config.toml
arch = "resmlp"
init = "torch_default"
lr = 0.0019
lr_schedule = "cosine"
Rows from block 8, named by matrix and row number. Rows with one number belong to one neuron. Each number is 128 + 24 x the weight over its row's rms, rounded and kept within 0 to 255. All counts start at 0. Numbers have three digits each. After the name is the row's rms in percent of the matrix's.
# fc1: MLP up (model.blocks.8.mlp.fc1.weight, 1152x192), inputs 144-191
# fc2: MLP down (model.blocks.8.mlp.fc2.weight, 192x1152, transposed), outputs 144-191
fc1.142 102:111143147142109097165114108149120139114121113145103162141105143145112161159173143139183133134172186136149131112103117116125094094134159116139158
fc2.142 095:137122103172154107154104086107158120124154115125104131127118135108119112130095152109195142155092098123152134161080123114098097144088121099122146
fc1.143 103:142119131122100117119108111130143140074142108134138149144120167128129145135160125120112171142183128109159129128127122101126112121156146125105164
fc2.143 092:142119087143150112115112110095117123096145137095137121145066140125136126100115107164147143150099130162134111162121112078117135153135120109178126
fc1.144 093:132125187121106100151124119136114172142116111145117156139146167131117168155157124116184159126173164112132102100103123112115095074133142129158135
fc2.144 087:157124122176144128140100101098165116128156083121129189123130153127124116122116155084161133150106105143154135137088117111085119130115120096099139
fc1.145 093:149150156132098103127110151117148146111150102147131153169133147118149142158146159105108159122181128092138158099094117137138114069168145129148174
fc2.145 089:114177110111132141152158187129089098128163145199147135139111098154151163143144106147120106147136157131144143126143093135115124105145109139164162
fc1.146 104:168135163127111099124101101165152144125137096113132142135126146111171122146151144110116147125159126122134093110125092151131101091153141138131136
fc2.146 124:135150143123126097143149137130133140122098124171139143113098099115115139119146098101138128136137101094099184090108131090122147114151114115083098
fc1.147 096:128116145146090112105108084152123143119136150165094144176128119148126127139177130140108121165186110124125154107135134120148122102144151154108126
fc2.147 099:155151147108119133120149118136116147119098091086145109127144144140172157159135107102127114080139144104150147107104120128151165129142131110107142
fc1.148 103:165101186112121078124112132140113192123124097135102126150146153119128154165153131115120160127176165116134108094121140097085126092153155123134140
fc2.148 085:150125111159135121125096078133136120161139114118150160128112141105116109131109150122120167170128120168149136126134116115117105117103142128086163
fc1.149 120:178132119119124141106138109094157163138111133114143100136152142108137160153110140139128164124125122076148089136101146107148151113145130092096126
fc2.149 165:112110118097111190129162181123102120119102135142126144093155141116121131109108119119089174150111098178106165154164138155147128123141103146140117
fc1.150 098:144111174135113096139086123143148131097143100113126138137101157146118154161129134147083164128141140104168083113081139077124099120148167135134126
fc2.150 103:127120152137122108164152160142102155120138126181120123152119106102143152166168139117119157154160126122094156108119134142104106084163104103156157
fc1.151 096:127126121157124112119119089138161122121124111127118135132110136162123144142147135126160130088149141118138126133112103135101131123158135170172130
fc2.151 145:127133162123161105115105123175095132133127108148122164135080104169154158150143099128136118131172135108106143098131128087087117105084141166114121
fc1.152 101:115105130145119126123065094130131152141135138092091144133110140142104164132130119130107151176120124128158208130127171098139099122091137171122100
fc2.152 113:167117148107135138112171164167084115149099109146132146121173134075116099144096153093073168124127123136085112150145137187112122103144119147098122
fc1.153 106:163113195161120083124078111126156189143163137136129117190147144113118127157160155139105141137179155090150109085117153075139121075150144135130142
fc2.153 097:183134079120175096124121080134124128130130122113148164151104137122113123110156132100138122137164108151084132142139103105083152153141125125078126
fc1.154 099:140115174150090135115113145135131138092159115136118154159122142152170167172144118125061137133154160092159160069118144112135104105115148112134164
fc2.154 093:137152129102115093125167175138143106096122130170129138138108127125155154178172123125091171148175142104120116119121105128095101113145121113150137
fc1.155 101:145115127109106137115102111116124144118111145154140151187139138124142135150139114157093152122171123121130158094117161130136131094144134150087136
fc2.155 099:157168171108139125109124127140079144087134097093125150106128160150171163142134102107125141128151150108116101093130114114115140127127149147144152
fc1.156 097:140151159142091113136086109129130141115123126107154155157118149144168143146155122117126140124145181126161117092104123106139084099130177111139181
fc2.156 081:155088108102128093116124103108097165127131127157090129151115130139110136137126132137175153151132116124098103121135124110107129115171111082155136
fc1.157 103:142146140137099134112118126101141146145129132148150125205112139122149165151168135146119162153180166128157127109135114113154136092128116082091138
fc2.157 098:143131125127143156104145145144121121167160131152153115157147114111123117109140106140101123119150117145124148120201136167122114126114120117144151
fc1.158 098:145134178138110121139115136145080180139120112153101131190127156126148134161143132109083175156173165142105141108139126111135102078121138112128153
fc2.158 081:122160122133113114117155168136149111108153129174139170134112144142168153139174100142093152131145124132147132119130099111118089097163141138155168
fc1.159 106:153127156116110133110112142142110160116137127162132128185117144120179162173128134103095168155165153104122165098114134129125117067118129111152162
fc2.159 095:117168105116128126130177183137121109110146128193146158114119141124166148129146110124065134143149137116096111127139082147101131101145131144155176
fc1.160 095:162116150124112132125137142170131153143100086131136123137191142131125134168133123133162139106169122101149113112110131125118099110144179175138113
fc2.160 103:136121127137145093125114108114118110104163125137137189157090117113137169154175120107131157145174126099120132100134122103053111125154117128115149
fc1.161 086:135104146141092098146095096169135125127137095108114154151141155172141128149158139129130120101150154108130148099107154124134093102152170134182169
fc2.161 080:142122142170137099135127105116126102106170142156132159149104082135147168166161131151152144151166132109147116112111134107084079101142118113143172
fc1.162 097:162098187127106080143113093156111182125127098138119150144147173115127143155157140145112168114170158133135115114102124088108104074139157156123138
fc2.162 068:147177104179126107137121137136161101106163102124151085110109127125135171156148152108166127155149145128179139104097099092138129135126137127124138
fc1.163 102:157107170132122091108080103134166139119131070118105139138129167164122133128155142116126145129161151100148117096095121114114094104175164145158142
fc2.163 069:123109095149147137162137126090119127112153131142116160162122125076069140134144160133146134127148110143104096144171140141097161127143096104155138
fc1.164 106:139173121109108131152168187139085132125163138189168166142125103155178147118168130132156098122152136124103084137145110116117137107175124121084181
fc2.164 134:130110128128105183161140147143138114140112143131125117087148117110122126111074151133112156107087088159114170158152176167162143110145104178134110
fc1.165 100:169093175135128072155100111142134190155133097143102108166170133138120131155153120121134131123151156100131106078101143096121081094138146131166140
fc2.165 075:175150133135138116112110102132134156146122104101123153131093133101121136170138150082157165186159088132113151108098106122106136124163146131099129
fc1.166 092:158111174109093099143099091164143143127105098100114149159152162159131128168157145131118152109139151128139114094069120111155118096135176134157156
fc2.166 070:150119127185115101136108095103135137108151131143121121166120112131137173159169140123175141158166152120176097119103129104110098116160140086155122
fc1.167 094:139103115122085131147110127168108146106126083113102156136117169116140131115154119143095137144148152158144076122141115104106127150153125113123131
fc2.167 107:150119136138137115122147128118086150160130151149143084161169107086129120153107129085148126109145132113083139133168127165135147093151089096143113
fc1.168 102:140145175175086113133098132133119121096165165143156111172107101114155164152170134129102127147145160102145124096132137092145114106113112082127176
fc2.168 085:162118115163125163112145159096161115097140137186152131126101111150157151119112135162073152144113108155136157164118129121126127130170081104134136