{"model": "rotation predictor", "train_examples": 203450, "image_size": 48, "horizontal_flip": true, "conv_stem": false, "residual_init": "scaled_by_depth", "steps": 13500, "batch_size": 128}
Rows from block 9 of a small rotation predictor, named by matrix and row number. Rows with one number belong to one neuron. Each number is 50 + 15 x the weight over its row's rms, rounded and kept within 0 to 99. All counts start at 0.
After each neuron's rows are labels from the 100 images, of 14976, where the neuron reaches its highest value: "top examples" is what is common among them; "patch colour" is the nearest of a few named colours to the mean colour under the peak. Only what is clearly more common there than usual is listed. The data: regions of photos with short descriptions (Visual Genome).
# fc1: MLP up (model.blocks.9.mlp.fc1.weight, 1152x192), inputs 0-95
# fc2: MLP down (model.blocks.9.mlp.fc2.weight, 192x1152, transposed), outputs 0-95

fc1.79:34 43 52 34 62 45 45 57 72 44 37 47 50 34 35 30 62 72 16 45 54 47 41 45 20 64 45 55 57 52 68 77 63 47 33 50 43 25 37 49 23 54 53 43 46 30 80 47 71 62 52 71 51 54 45 53 61 42 72 61 42 48 54 81 33 57 55 40 58 56 49 62 48 72 59 45 77 71 21 31 23 61 73 43 65 56 46 43 73 54 61 34 38 58 48 43
fc2.79:74 41 71 51 31 27 62 39 68 22 64 38 42 45 35 69 53 57 82 49 62 42 50 21 59 52 61 38 45 47 34 48 36 49 27 56 61 54 47 27 51 69 37 57 30 44 35 63 53 47 23 43 68 41 29 48 51 48 45 61 49 53 48 55 46 55 46 27 25 44 28 23 68 24 37 36 58 54 64 58 40 54 47 56 51 23 52 38 24 61 51 31 60 38 59 26
top examples: text has "sky"
patch colour: blue; cyan

fc1.299:58 48 46 71 76 47 58 54 35 80 61 37 42 43 47 37 58 45 62 44 69 49 38 85 38 40 48 53 58 55 23 65 48 23 50 61 65 44 70 61 54 42 70 61 45 43 51 48 43 50 37 70 34 40 66 11 26 47 61 57 39 65 57 62 43 60 52 53 46 68 44 53 60 60 68 53 58 72 32 38 14 72 41 57 60 39 34 26 46 52 57 66 34 56 34 45
fc2.299:43 36 69 32 48 48 47 33 61 29 46 42 54 88 33 79 59 38 53 63 19 61 69 14 69 67 50 48 43 48 55 38 34 44 67 60 49 50 52 39 52 27 33 64 74 66 19 46 38 51 36 32 47 58 35 47 40 31 43 70 41 44 53 47 59 63 34 24 46 30 68 28 45 49 52 43 41 54 61 63 62 16 38 40 53 51 79 49 45 52 58 43 26 30 62 50
top examples: text has "sky"; text has "blue"
patch colour: cyan

fc1.217:45 53 36 53 45 38 54 58 43 54 70 69 33 35 49 48 69 70 56 37 81 44 26 92 14 37 47 55 50 54 45 68 26 29 22 58 50 43 37 37 28 73 61 40 42 27 40 51 55 49 49 65 53 23 73 43 42 60 73 55 44 31 57 57 53 78 70 52 79 62 64 61 35 47 38 68 65 43 37 34 32 81 72 59 75 51 62 36 51 44 57 45 32 59 36 47
fc2.217:45 46 40 54 80 53 25 39 39 42 46 54 58 76 36 53 49 66 62 52 45 79 48 31 50 53 68 16 18 69 51 50 50 29 46 51 51 51 43 32 64 19 43 74 68 60 18 33 51 60 39 52 30 78 54 32 32 22 34 54 62 53 46 50 40 46 57 34 32 53 71 69 51 62 72 56 41 69 34 60 65 34 46 39 42 44 82 43 73 23 41 59 29 22 52 35
top examples: text has "plane"
patch colour: cyan; blue

fc1.505:56 34 45 39 41 40 54 36 75 61 55 51 44 31 42 41 43 71 46 43 53 62 38 59 29 73 47 56 70 56 34 63 57 57 27 46 24 22 36 48 36 68 45 38 40 24 64 47 59 42 37 62 42 40 43 41 47 45 54 64 29 35 66 91 40 44 74 61 61 58 45 43 44 63 38 50 55 49 30 42 43 62 66 54 79 59 47 49 71 73 39 23 41 53 37 65
fc2.505:65 28 69 64 36 34 49 60 57 25 72 63 50 59 41 57 49 55 72 58 73 40 53 07 64 26 61 36 68 50 56 65 36 38 59 50 69 53 40 46 41 53 45 55 48 40 42 65 58 62 40 65 84 46 32 41 43 40 56 79 61 40 53 33 42 52 57 23 26 47 33 43 57 42 19 47 46 44 63 44 62 36 65 36 45 49 59 49 54 29 44 54 49 34 61 35
top examples: text has "sky"; text has "blue"
patch colour: cyan

fc1.349:28 32 41 44 63 70 54 58 53 66 53 41 60 48 49 31 47 54 56 44 56 64 31 93 00 70 30 41 58 58 35 54 72 29 30 51 50 32 61 61 21 43 62 65 41 35 81 42 39 59 42 51 18 36 55 44 29 56 48 61 48 30 59 76 40 58 67 53 66 60 53 54 48 58 52 49 44 41 19 49 20 76 44 46 51 53 49 33 71 78 58 46 25 54 45 58
fc2.349:80 48 73 39 39 23 60 42 58 32 45 36 42 43 14 72 52 49 82 57 53 31 47 25 54 42 37 40 48 44 35 52 55 51 35 47 62 56 54 48 58 62 36 55 38 41 52 58 66 41 30 64 47 53 38 62 47 36 38 37 42 51 42 63 29 57 50 38 46 24 40 32 50 19 28 33 54 66 65 52 46 69 39 46 50 14 43 34 38 47 56 41 56 47 68 22
top examples: text has "sky"; text has "blue"
patch colour: cyan

fc1.36:43 43 26 48 52 58 30 40 63 66 72 56 44 46 38 66 60 63 60 40 66 49 53 58 37 39 62 53 41 57 47 67 28 27 44 50 74 47 55 66 42 54 63 46 29 22 46 09 44 49 64 44 43 25 39 21 31 53 44 91 52 39 64 87 58 64 74 46 71 59 70 48 29 32 55 61 33 48 57 49 35 71 51 39 75 62 74 13 45 36 55 44 48 55 49 41
fc2.36:55 56 74 47 48 59 45 43 53 13 43 58 60 56 69 59 54 32 47 64 39 72 58 52 50 71 16 42 47 65 57 52 34 72 46 61 43 44 40 27 46 21 43 35 88 51 48 56 59 74 40 40 48 68 68 72 68 54 51 48 47 50 65 29 58 48 23 33 61 34 39 44 67 57 46 31 58 38 47 49 60 31 62 22 35 75 58 66 54 54 51 66 49 38 71 58
top examples: text has "sky"
patch colour: blue; cyan

fc1.465:58 56 25 44 46 23 33 58 29 65 36 62 42 26 48 46 52 64 30 46 60 69 43 58 44 44 55 43 25 63 64 72 35 41 25 50 56 67 52 35 77 41 45 38 36 54 40 51 58 33 51 28 41 22 44 41 65 56 30 32 46 56 26 42 74 46 56 52 65 55 48 52 50 57 74 47 70 94 45 41 35 75 55 56 45 64 54 37 43 47 36 54 58 63 31 37
fc2.465:41 41 31 65 70 79 27 50 48 51 52 47 50 50 52 40 64 49 39 37 62 67 31 51 36 50 50 45 57 58 54 55 55 50 40 65 46 37 47 70 02 58 59 57 50 50 45 36 43 57 34 58 57 44 72 35 52 47 36 62 55 04 85 33 67 72 74 57 33 89 52 60 47 56 46 72 45 50 34 37 57 37 39 44 50 51 54 57 35 57 67 61 46 33 41 58
top examples: text has "black"
patch colour: pink

fc1.598:43 37 50 45 81 48 50 67 28 74 49 51 64 44 53 44 54 62 57 39 70 34 49 75 31 49 33 43 51 57 42 57 61 28 43 53 59 49 72 59 34 35 76 64 43 30 66 34 48 54 25 60 14 43 44 07 32 38 34 54 53 36 52 87 48 46 71 53 61 63 50 59 42 55 42 53 44 68 35 67 08 80 47 40 51 48 44 12 54 56 58 52 51 49 58 60
fc2.598:50 54 78 57 34 54 30 28 72 10 35 49 65 63 59 56 56 34 56 61 16 33 75 22 50 85 39 73 45 34 34 38 30 62 66 52 40 55 26 36 41 36 28 30 62 58 35 65 44 45 48 66 65 47 38 80 57 43 51 59 41 42 42 43 56 57 27 41 61 14 49 47 50 49 62 41 65 69 63 70 58 33 53 45 42 56 75 82 06 66 58 41 58 38 75 39
top examples: text has "sky"
patch colour: cyan