python train.py --model="rotation predictor" --dataset="regions of photos with short descriptions (Visual Genome)" --train_examples=203450 --image_size=48 --crop_scale_min=1 --horizontal_flip=true --translate=0.06 --color_jitter=0.1 --arch="resmlp" --norm="layernorm" --norm_position="pre" --hidden_act="gelu" --mlp_ratio=6 --parallel_block=false --inner_norm=false --patch_size=[8, 8] --conv_stem=false --layers=12 --width=192 --init="torch_default" --residual_init="scaled_by_depth" --optimizer="adamw" --learning_rate=0.0019 --beta1=0.85 --beta2=0.99 --eps=1e-06 --max_steps=13500 --batch_size=128 --epochs=8.5 --lr_schedule="cosine" --final_lr_fraction=0 --warmup_steps=400 --weight_decay=0.1
Rows from block 4 of a small rotation predictor, named by matrix and row number. Rows with one number belong to one neuron. Each number is 500 + 40 x the weight over its row's rms, rounded and kept within 0 to 999. All counts start at 0. Numbers have three digits each.
Before each neuron's rows are labels from the 100 images, of 14976, where the neuron reaches its highest value: "place" is the part of the image that holds the peak; "strongest on" is what is common among them. Only what is clearly more common there than usual is listed. The data: regions of photos with short descriptions (Visual Genome). In brackets: how many of the 100, against the usual share in percent.
# fc1: MLP up (model.blocks.4.mlp.fc1.weight, 1152x192), inputs 0-191
# fc2: MLP down (model.blocks.4.mlp.fc2.weight, 192x1152, transposed), outputs 0-191

place: top right (70 vs 11.1)
strongest on: text has "white" (29 vs 11.8)
fc1.602:497503496477516547508489473518434485467495457454523544463546490500491467532515571526568506531508525489497433450555522565562468511512462438430533612509455516573534465542500442583497411514416455513494504446467546486525560581551515549463504468540490499505492448575507528436439530499481494467488477479491468549416538425530407525519414590476550475455426462534569561543455479545514541527483516479525502509480513492513449504470504468507526484519531490451515435515447436445481471453555498517538490474481479545550518509465485442612522507533489512526493484502529501462479539461499499474
fc2.602:544485560483480463473502538457474518544588526477447517521512479513593398542540485523534514477501526567538491497459524481527420455490571497495514509547511484574584485550482463499527485536490470491469498402478508472522536535489461507444514504578481518428459517555515470509525493493470480566539499498488479562494441501552482569532506533478468503518433575513557472523508520504500542473508516514537547477514527542582489453515526554503588477469501456507519426504449446438561513477470444476502444526542492489422448406463452508571532455424567448525547525563533524517528471449443457467

place: top right (96 vs 11.1)
strongest on: text has "white" (31 vs 11.8)
fc1.59:467482492456504534545482491520448495487485492442514513501482507498469569429521465560540418496490548451476409477557517568474521477551465465542537551446485530498433493479556529586499446515467514478521541546510500530448481573518538577414523457535498510505497514461510501472476498500500518474542514506499512492447503463475523461509407635542495499459501485502495487525450400569529533475506527462488535550529527477475474563521470464494482469554516521408474507523521525480495512510589541485551612463456490554539551522491479503479469506609430522451436493521499476488443555535429495557
fc2.59:553505572460470455463521512459485540477541535519513544549568495458567437573481536501530523485477485562588603524521537436535508468502557502439519540495464570520545501534513479450482495480468446461509508464442473451493511471453481449487550520550452486487498477489506426501546541551486489491548478514505477545474456470548491535476573413489506465510433531455543430557569492532502500503473535456513494500429468500498524451525517495493577580440524473522572479536524507424547511517509515465526476509498482510517490421445514544555481436426539429555567533548502507479461428401484496467

place: bottom centre (29 vs 11.1)
strongest on: text has "sky" (26 vs 1.7)
fc1.169:448452473489447552440513534482500447512481515532530529522514507533495548471492528534526480521558350376482444499498475474526518513483500473388492476495496481505438486481468523484510508562519521602480552490522512506521476509534507497473504475528509566474472502601529489499487508479497470442386471557514453536513562486541439538494480459512603486610469472477491438437479540510524501448456553504491521507622412530513500471487489494478505523492529460503490460512526489606488500509509481565409537527524545522504503533476459447492506518509485523485474482481458564465472498551489560518
fc2.169:442514499497498565488460555493444513501515474478464472445518477527502502450532500535512469503486558572468460455504482508522489463445526501527459523516463614515494504495573498462518481463515503582497524507478473576504493496578480519460501487528445532475521517514494572455525499500494484539625445539502533460488536453544558494478460601539538518529531491459541461469498374506574488447469463492517478471619523490501501525510526460505547514495495537467487481507496450583523511491477547443533524513492449505502539503546515325526504517494526497436514481498561538507469521476377461501

place: bottom centre (30 vs 11.1)
strongest on: text has "sky" (29 vs 1.7)
fc1.70:489496448423460563447517510488481463480489511487477581538495545491468536444490505525460509496561404406483408538504531445510496508515516489393451489496510443516450550416458536503481520542517487622487566467532532538473493517573512530472460436491513580524490523557501499548457492507534426473430452522547437502520551525536429542482493508476580510609497541505494446484491493524494513478485525534534511494582419555517495524479481459496480480496503461487463489480498499598528532518460479480440534518553534516530536514467436466510528537528492535473457470523456503443458528579470525490
fc2.70:456507503474440573500462600424471542480514546500480498485522486521513494492513555560544473494514462547493461457522464443478493494468524467501479522527524561528487470564573552499516550455477506573510538507502484532462551489499472474465564477573479580439531551588484527449481491515496489528589455552547492516465513471579470528464493582502570466557456503498529438526513390552516448403508502510466531501569490531516464499549542522519533443492485512459476510499538444530515481517565524498506516496505454523529514504472528323517526506469507508450512487516491571457496511451418510513

place: top right (57 vs 11.1)
strongest on: text has "blue" (25 vs 5.1)
fc1.187:468465429490483582497507512510472483527494519500524537426485506507484549473489516530468493542516404362500470492552502531470492520486481460426482477482498400463455481454450492511496490514534545594443489548519487519514467550556542529507500465440509510540508572547496476570458479490492457418396485530559527500535528494466492509455473551514559457625519437490461466485488510458521486473526506554500539452631506538508480497481475470558487459529516526488453525464460485592505502546515488528473564527517538501508512539519463442460512511527477543516491418492451579469496533581501485523
fc2.187:386461477509499588473504534473464530538505549544491462416527483471559471485539521606509425530509550571523478424534501522559504478459538525579460453497494538513458456471496546530490501528527486567523556517472467495483520513517456497509522555472427474443440527457530536479495515488504496507502488530502564515487456478495532509444497591540481429491544427522516445465565452520552455471538468455431485471561446465525491480535528532503566473420521520416513484484472497556579549445454506457444495531544481500470506476469505450511492496486568483461516514526511595508481504478392490452

place: top right (90 vs 11.1)
strongest on: text has "sky" (45 vs 1.7); text has "blue" (30 vs 5.1)
fc1.246:490492480503535468524518587485481487480432497434495496409505526418500495501541514625561403521479499488470408434566476519567513516443478520503518555431546526498500528503515574498476450516409521517499459532507584507480497546516466559553476433448515536455518523501529531492490502532587507475482468522507492549437477488529469537488494536480484412457496466518527571490494464460493522512530515531468499458500486475567500522439548485502483568483565565410437474423441507504556530442540502493501540514516503492519580507493505531530494535556476535512424472472468585482422508504494468489
fc2.246:471484542514593518479590567446526584536474555512501527449505526444550436508576539547566527523488555523517526547467474471505465493462520498582499532515518563477543500541488579455489530460520472470516502457508502495534511523533425517499492491491479561395472549471526489480552555496501575515553545444495523548428487515542529503476525438538506420499508532497483478491536535446484463475497546519448475468483505449512512499565581527458498516433506445467489493532504477446567535383467497468479529548528465471464482443456497447489462485503548483517515530542507573563478436417463426473

place: top left (42 vs 11.1); top right (36 vs 11.1)
strongest on: text has "sky" (25 vs 1.7)
fc1.314:494514486466505482548545517487395435482426516506505500397520463480465503446504401501545520576486522495463522470510547508577533520443491483530487518529530565466500514479439563493433488498465606439508486561421497479477474470529460551511434489400535541468484514459500590490515422466529498506493494506477529565477497470504491532547524502496504475429546512583465513473529506442497453557530458560513486486525489458508538531452555500490479496462499524491414552429457526511584558466471523459497515515531487453470519517521467597476476507476485564573525490452508540503439476495458461433
fc2.314:500431523469479435515504586531502459465449467554533516503503498479478503416516516525503465509534514496419489494462472503527535480473492415513433505485484422466442462509477512612554448552486572476496535456524510515498490477434429477552462484429554497474554476463455470529474476461506469481500516537437462524497395525496538580515483578521455486456515506477470546492516549438515491486478518567511472449528458476524474542439461488492467498470539493519402485452484432555548474481464544450487509450485528467484495553515476647501488536498477461515458425441403488484455490481510511489

place: bottom centre (32 vs 11.1)
strongest on: text has "sky" (30 vs 1.7); text has "plane" (25 vs 0.9)
fc1.673:519510477514509537502483508482506515448461502550511534486498528493467588439476498504470494556522402410446469523494498502484538551458517478393454527548524467473480597423471566434512505510533510637497529509541549579496464492556563522505441425452519568536548543528461449527519528509540475459449481483532515472505508508528488499477466520475574486591529532438489467506485535514500445469470535494512498541572428536493519548483501473502449531499498531516483503467494513569483494539486489491497606510521531514570557557482469387509487548534492551478480466520457509430482511563515468547
fc2.673:457547545484560512495502488508526565531523476494474426505509454529546489473520479451540475434455578551560505531480481530536466491481525540596464465492483502433546490525499510497532508515536492524491454445504430517524454462484443462441521545513429477488491494432489557492503499450461538565539498443471510441528520525513563419509522581561481615470549507430467462482524495442553582472472489536448438505525536468448580518551497478526532464499455567499473574524535437545479515504493514408502499473461458473449451465552522447419491443477509465482500555544526493589518497487459492512

place: top right (100 vs 11.1)
strongest on: text has "sky" (48 vs 1.7); text has "blue" (27 vs 5.1)
fc1.48:503463454486549512528533531528481444536476498451450479435492475511446581429514476537521403552522502467431409488527514522512492550504506522505496491486518503461485520497519534521509478545412566498387509559523570493475506543509465490503442491431542463423515487493499581474449477548523481492522477511535541560462402495530522536441447604489459413466508477523470528530503456473437479535539561556508537486474512534537471560482502532488485522500557519418459481441430516470551514469526537506530565517492532550481510548482526459521488546580506525518386487483451524478482571478491473512
fc2.48:424419543524526527495548578465461503552507500472520495485533491550505457477585560547539529475496514523468556480430483493502483410474514516570517483452494593513511425533457502561532442500499501421515501472479474480492515521517485447566499499530451482403497522522534538481488480377464509512518554514396506509534489476517546544600481465577475521477493481492525440538531555463512518460527495540514529447487545446523454506496516488502551501496524484556474445513513443414555505457531574464496517490519475505473502473488535531496512527456508390490523543455508505584445445412468511479

place: top right (75 vs 11.1)
strongest on: text has "sky" (32 vs 1.7)
fc1.186:503526474497529505485500557516476479466424496464460526446534501421454519443504520598526439531498516538441446426570512506517531559430461480492467514473520517480461539521509569454482483462454566518495455529521576496489477499553441540543458457422533510478520493489498574496513492509568482495492431530517502534459470520534483541489468537444499411470539466512520549457509433451472508543551518542505497442505482488581527539426538490520487508485561553430427494403448467535583520448497532506485532513547500507514540534470533547511520568556484575511411469482469591489444539497507457467
fc2.186:466452504522544556476594545462516524546504556490469500466549502503506428545543574518545521491494518521508499550505512481477452477473539540543528498506519552549550506566451570447448539447514426494495469468500523474547530541551461484542529468510485531406436551487545476450502538500504521535567526471538488532466512532534520498459529448520504446510423550540534489518523466499499479484509516526510515495463477505543482514559596550454532495475465408460536428539505471460577542369513473501504505522571483482453497444405496387522507477459543488507535524506548574552486505470507450427