config.toml
arch = "resmlp"
model = "rotation predictor"
dataset = "regions of photos with short descriptions (Visual Genome)"
train_examples = 203450
image_size = 48
crop_scale_min = 1
horizontal_flip = true
translate = 0.06
color_jitter = 0.1
norm = "layernorm"
norm_position = "pre"
hidden_act = "gelu"
mlp_ratio = 6
parallel_block = false
inner_norm = false
patch_size = [8, 8]
conv_stem = false
layers = 12
width = 192
init = "torch_default"
residual_init = "scaled_by_depth"
optimizer = "adamw"
learning_rate = 0.0019
beta1 = 0.85
beta2 = 0.99
eps = 1e-06
max_steps = 13500
batch_size = 128
epochs = 8.5
lr_schedule = "cosine"
final_lr_fraction = 0
warmup_steps = 400
weight_decay = 0.1
Rows from block 9 of a small rotation predictor, named by matrix and row number. Rows with one number belong to one neuron. Each number is 128 + 32 x the weight over its row's rms, rounded and kept within 0 to 255. All counts start at 0. Numbers have three digits each.
After each neuron's rows are labels from the 100 images, of 14976, where the neuron reaches its highest value: "responds to" is what is common among them. Only what is clearly more common there than usual is listed. The data: regions of photos with short descriptions (Visual Genome). In brackets: how many of the 100, against the usual share in percent.
# fc1: MLP up (model.blocks.9.mlp.fc1.weight, 1152x192), inputs 0-95
# fc2: MLP down (model.blocks.9.mlp.fc2.weight, 192x1152, transposed), outputs 0-95

fc1.384:092097117171172151112136110146101151087148159097161147091109163097139154076126104165131113112169094056109133122128158145111116169132124080113100136139128135143102112029106163157180124101141144129174140121126169163141128127187162160148104125065158125130165128172047094139136163117150097110
fc2.384:125115146134116144139091164063096080176172134160142098132142057199135061166180106085128156138111134150135169112105136098108074085145179171101139098171100076121161118157118068117132111122167108141143098100120091125133142143155117136123125143155089102097083124151137122155134105096068166128
responds to: text has "sky" (27 vs 1.7)

fc1.596:119121112154113110146106140170134105129124099099107108139122173164060206057151109120091120099119139054085119127090143126091159142149112127183155117101128127072104175120144145057139108088151143151127153176209159151127109158136182122139053083089194128148143135107135140194150125104165084086
fc2.596:125114197105122079191116129086082084135103117132123089141143085105155109141175066148090121098098191163138135111100142120117143114115127120188170142111130161119139085156149142099062099153113144107133077171119053109083120106094076137147147146097129107120126090066129072178156117162157195079
responds to: text has "sky" (28 vs 1.7)

fc1.267:149098110126120117028125165113133148138082149146102187146136190040149097135176148219135062105154153126139075072173097104124124091104120105089086171084150119179111138097110115103158121069136141159118164108141168121123120145122124147106142139126125150101129175162159162129118133164155116146
fc2.267:118127191138198117153103149111167128150171141131045094129115076124191115141183122133148134138129119160182120120167110134144095133151167147204130096136114129074156109111151135156182109180112134143051094097147082124121182148126074120078152174142061098117161125108117154108096151123099182122
responds to: text has "man" (28 vs 7.9)

fc1.662:145106129109142120137113128178119093137137110104113137153135145157056224045154082109108136130153146099061116136099159119088123147157140107177104131126115131037107178125154123108155120077127169136154157135196151162101105142126132102129042088085201125138155139108113152184161131132150086139
fc2.662:185151182102109086158137118118127108126099046146123136176128119071134096135125090097111130118114207158110134138130133144125170137157082120156145177131086141086168105146136102112076123131106196097134116120110079079133132069094086163153141160100144133152095020061106094129138107168122198093
responds to: text has "sky" (28 vs 1.7)

fc1.91:108123059140161101114151102170147120132146136111144152159102157165078203072116126108131156091200067065103127132079166098100107143149131139080094109172129126147099182058059101140148131095181113128125153128134176145142139147151164146121074108102179102088116162172107122152128156107128035160
fc2.91:125140124151177150114082162064129149161204118164125128129142064196150075156126147080095144150134121086159150122115124131120064100145190146091097104158144120115169123129110073093172116104139116138129119089155117145151110160144140133145124134159081096098126142214102150112107122093050134105
responds to: text has "sky" (32 vs 1.7); text has "blue" (26 vs 5.1)

fc1.542:158133111104154180140109093119110141102132078062115165148114151079106149139074097137114112146151100129113062140171140128138093223146075104124129171150138163077122135086161099143122123163048107119133153121149190155120105150160148151153098121085186129108139117177052168094116118211146129100
fc2.542:172148125118094172137139153107172146111134112149144095221109139163117136131105124095098121045144182116145120207122131097082145077137168169063120110119153215138108136132090153071174139072168132098156159100144111138077157067102095111123155124139170099128132137119105161093114141164124099131
responds to: text has "white" (28 vs 11.8)

fc1.298:095106071112159132146135117144101130135109101093116152079101146153062192073114094109120139190120153090093139143096112144098157183134083120168162144140138162075120130135125147108117109110141107112137161157135158145160110166152171160134053096059159123169138119136101187136159125113155124090
fc2.298:152126172127108084160168113137118118142151116164101128185164149091129117108124091115114130062139133129108103164162156119152133080171149124168143128087111180087118089131108147138080123174096172120107104125118046100118150064107096141157173154089163111123126073086114114141119157117142167084
responds to: text has "sky" (28 vs 1.7)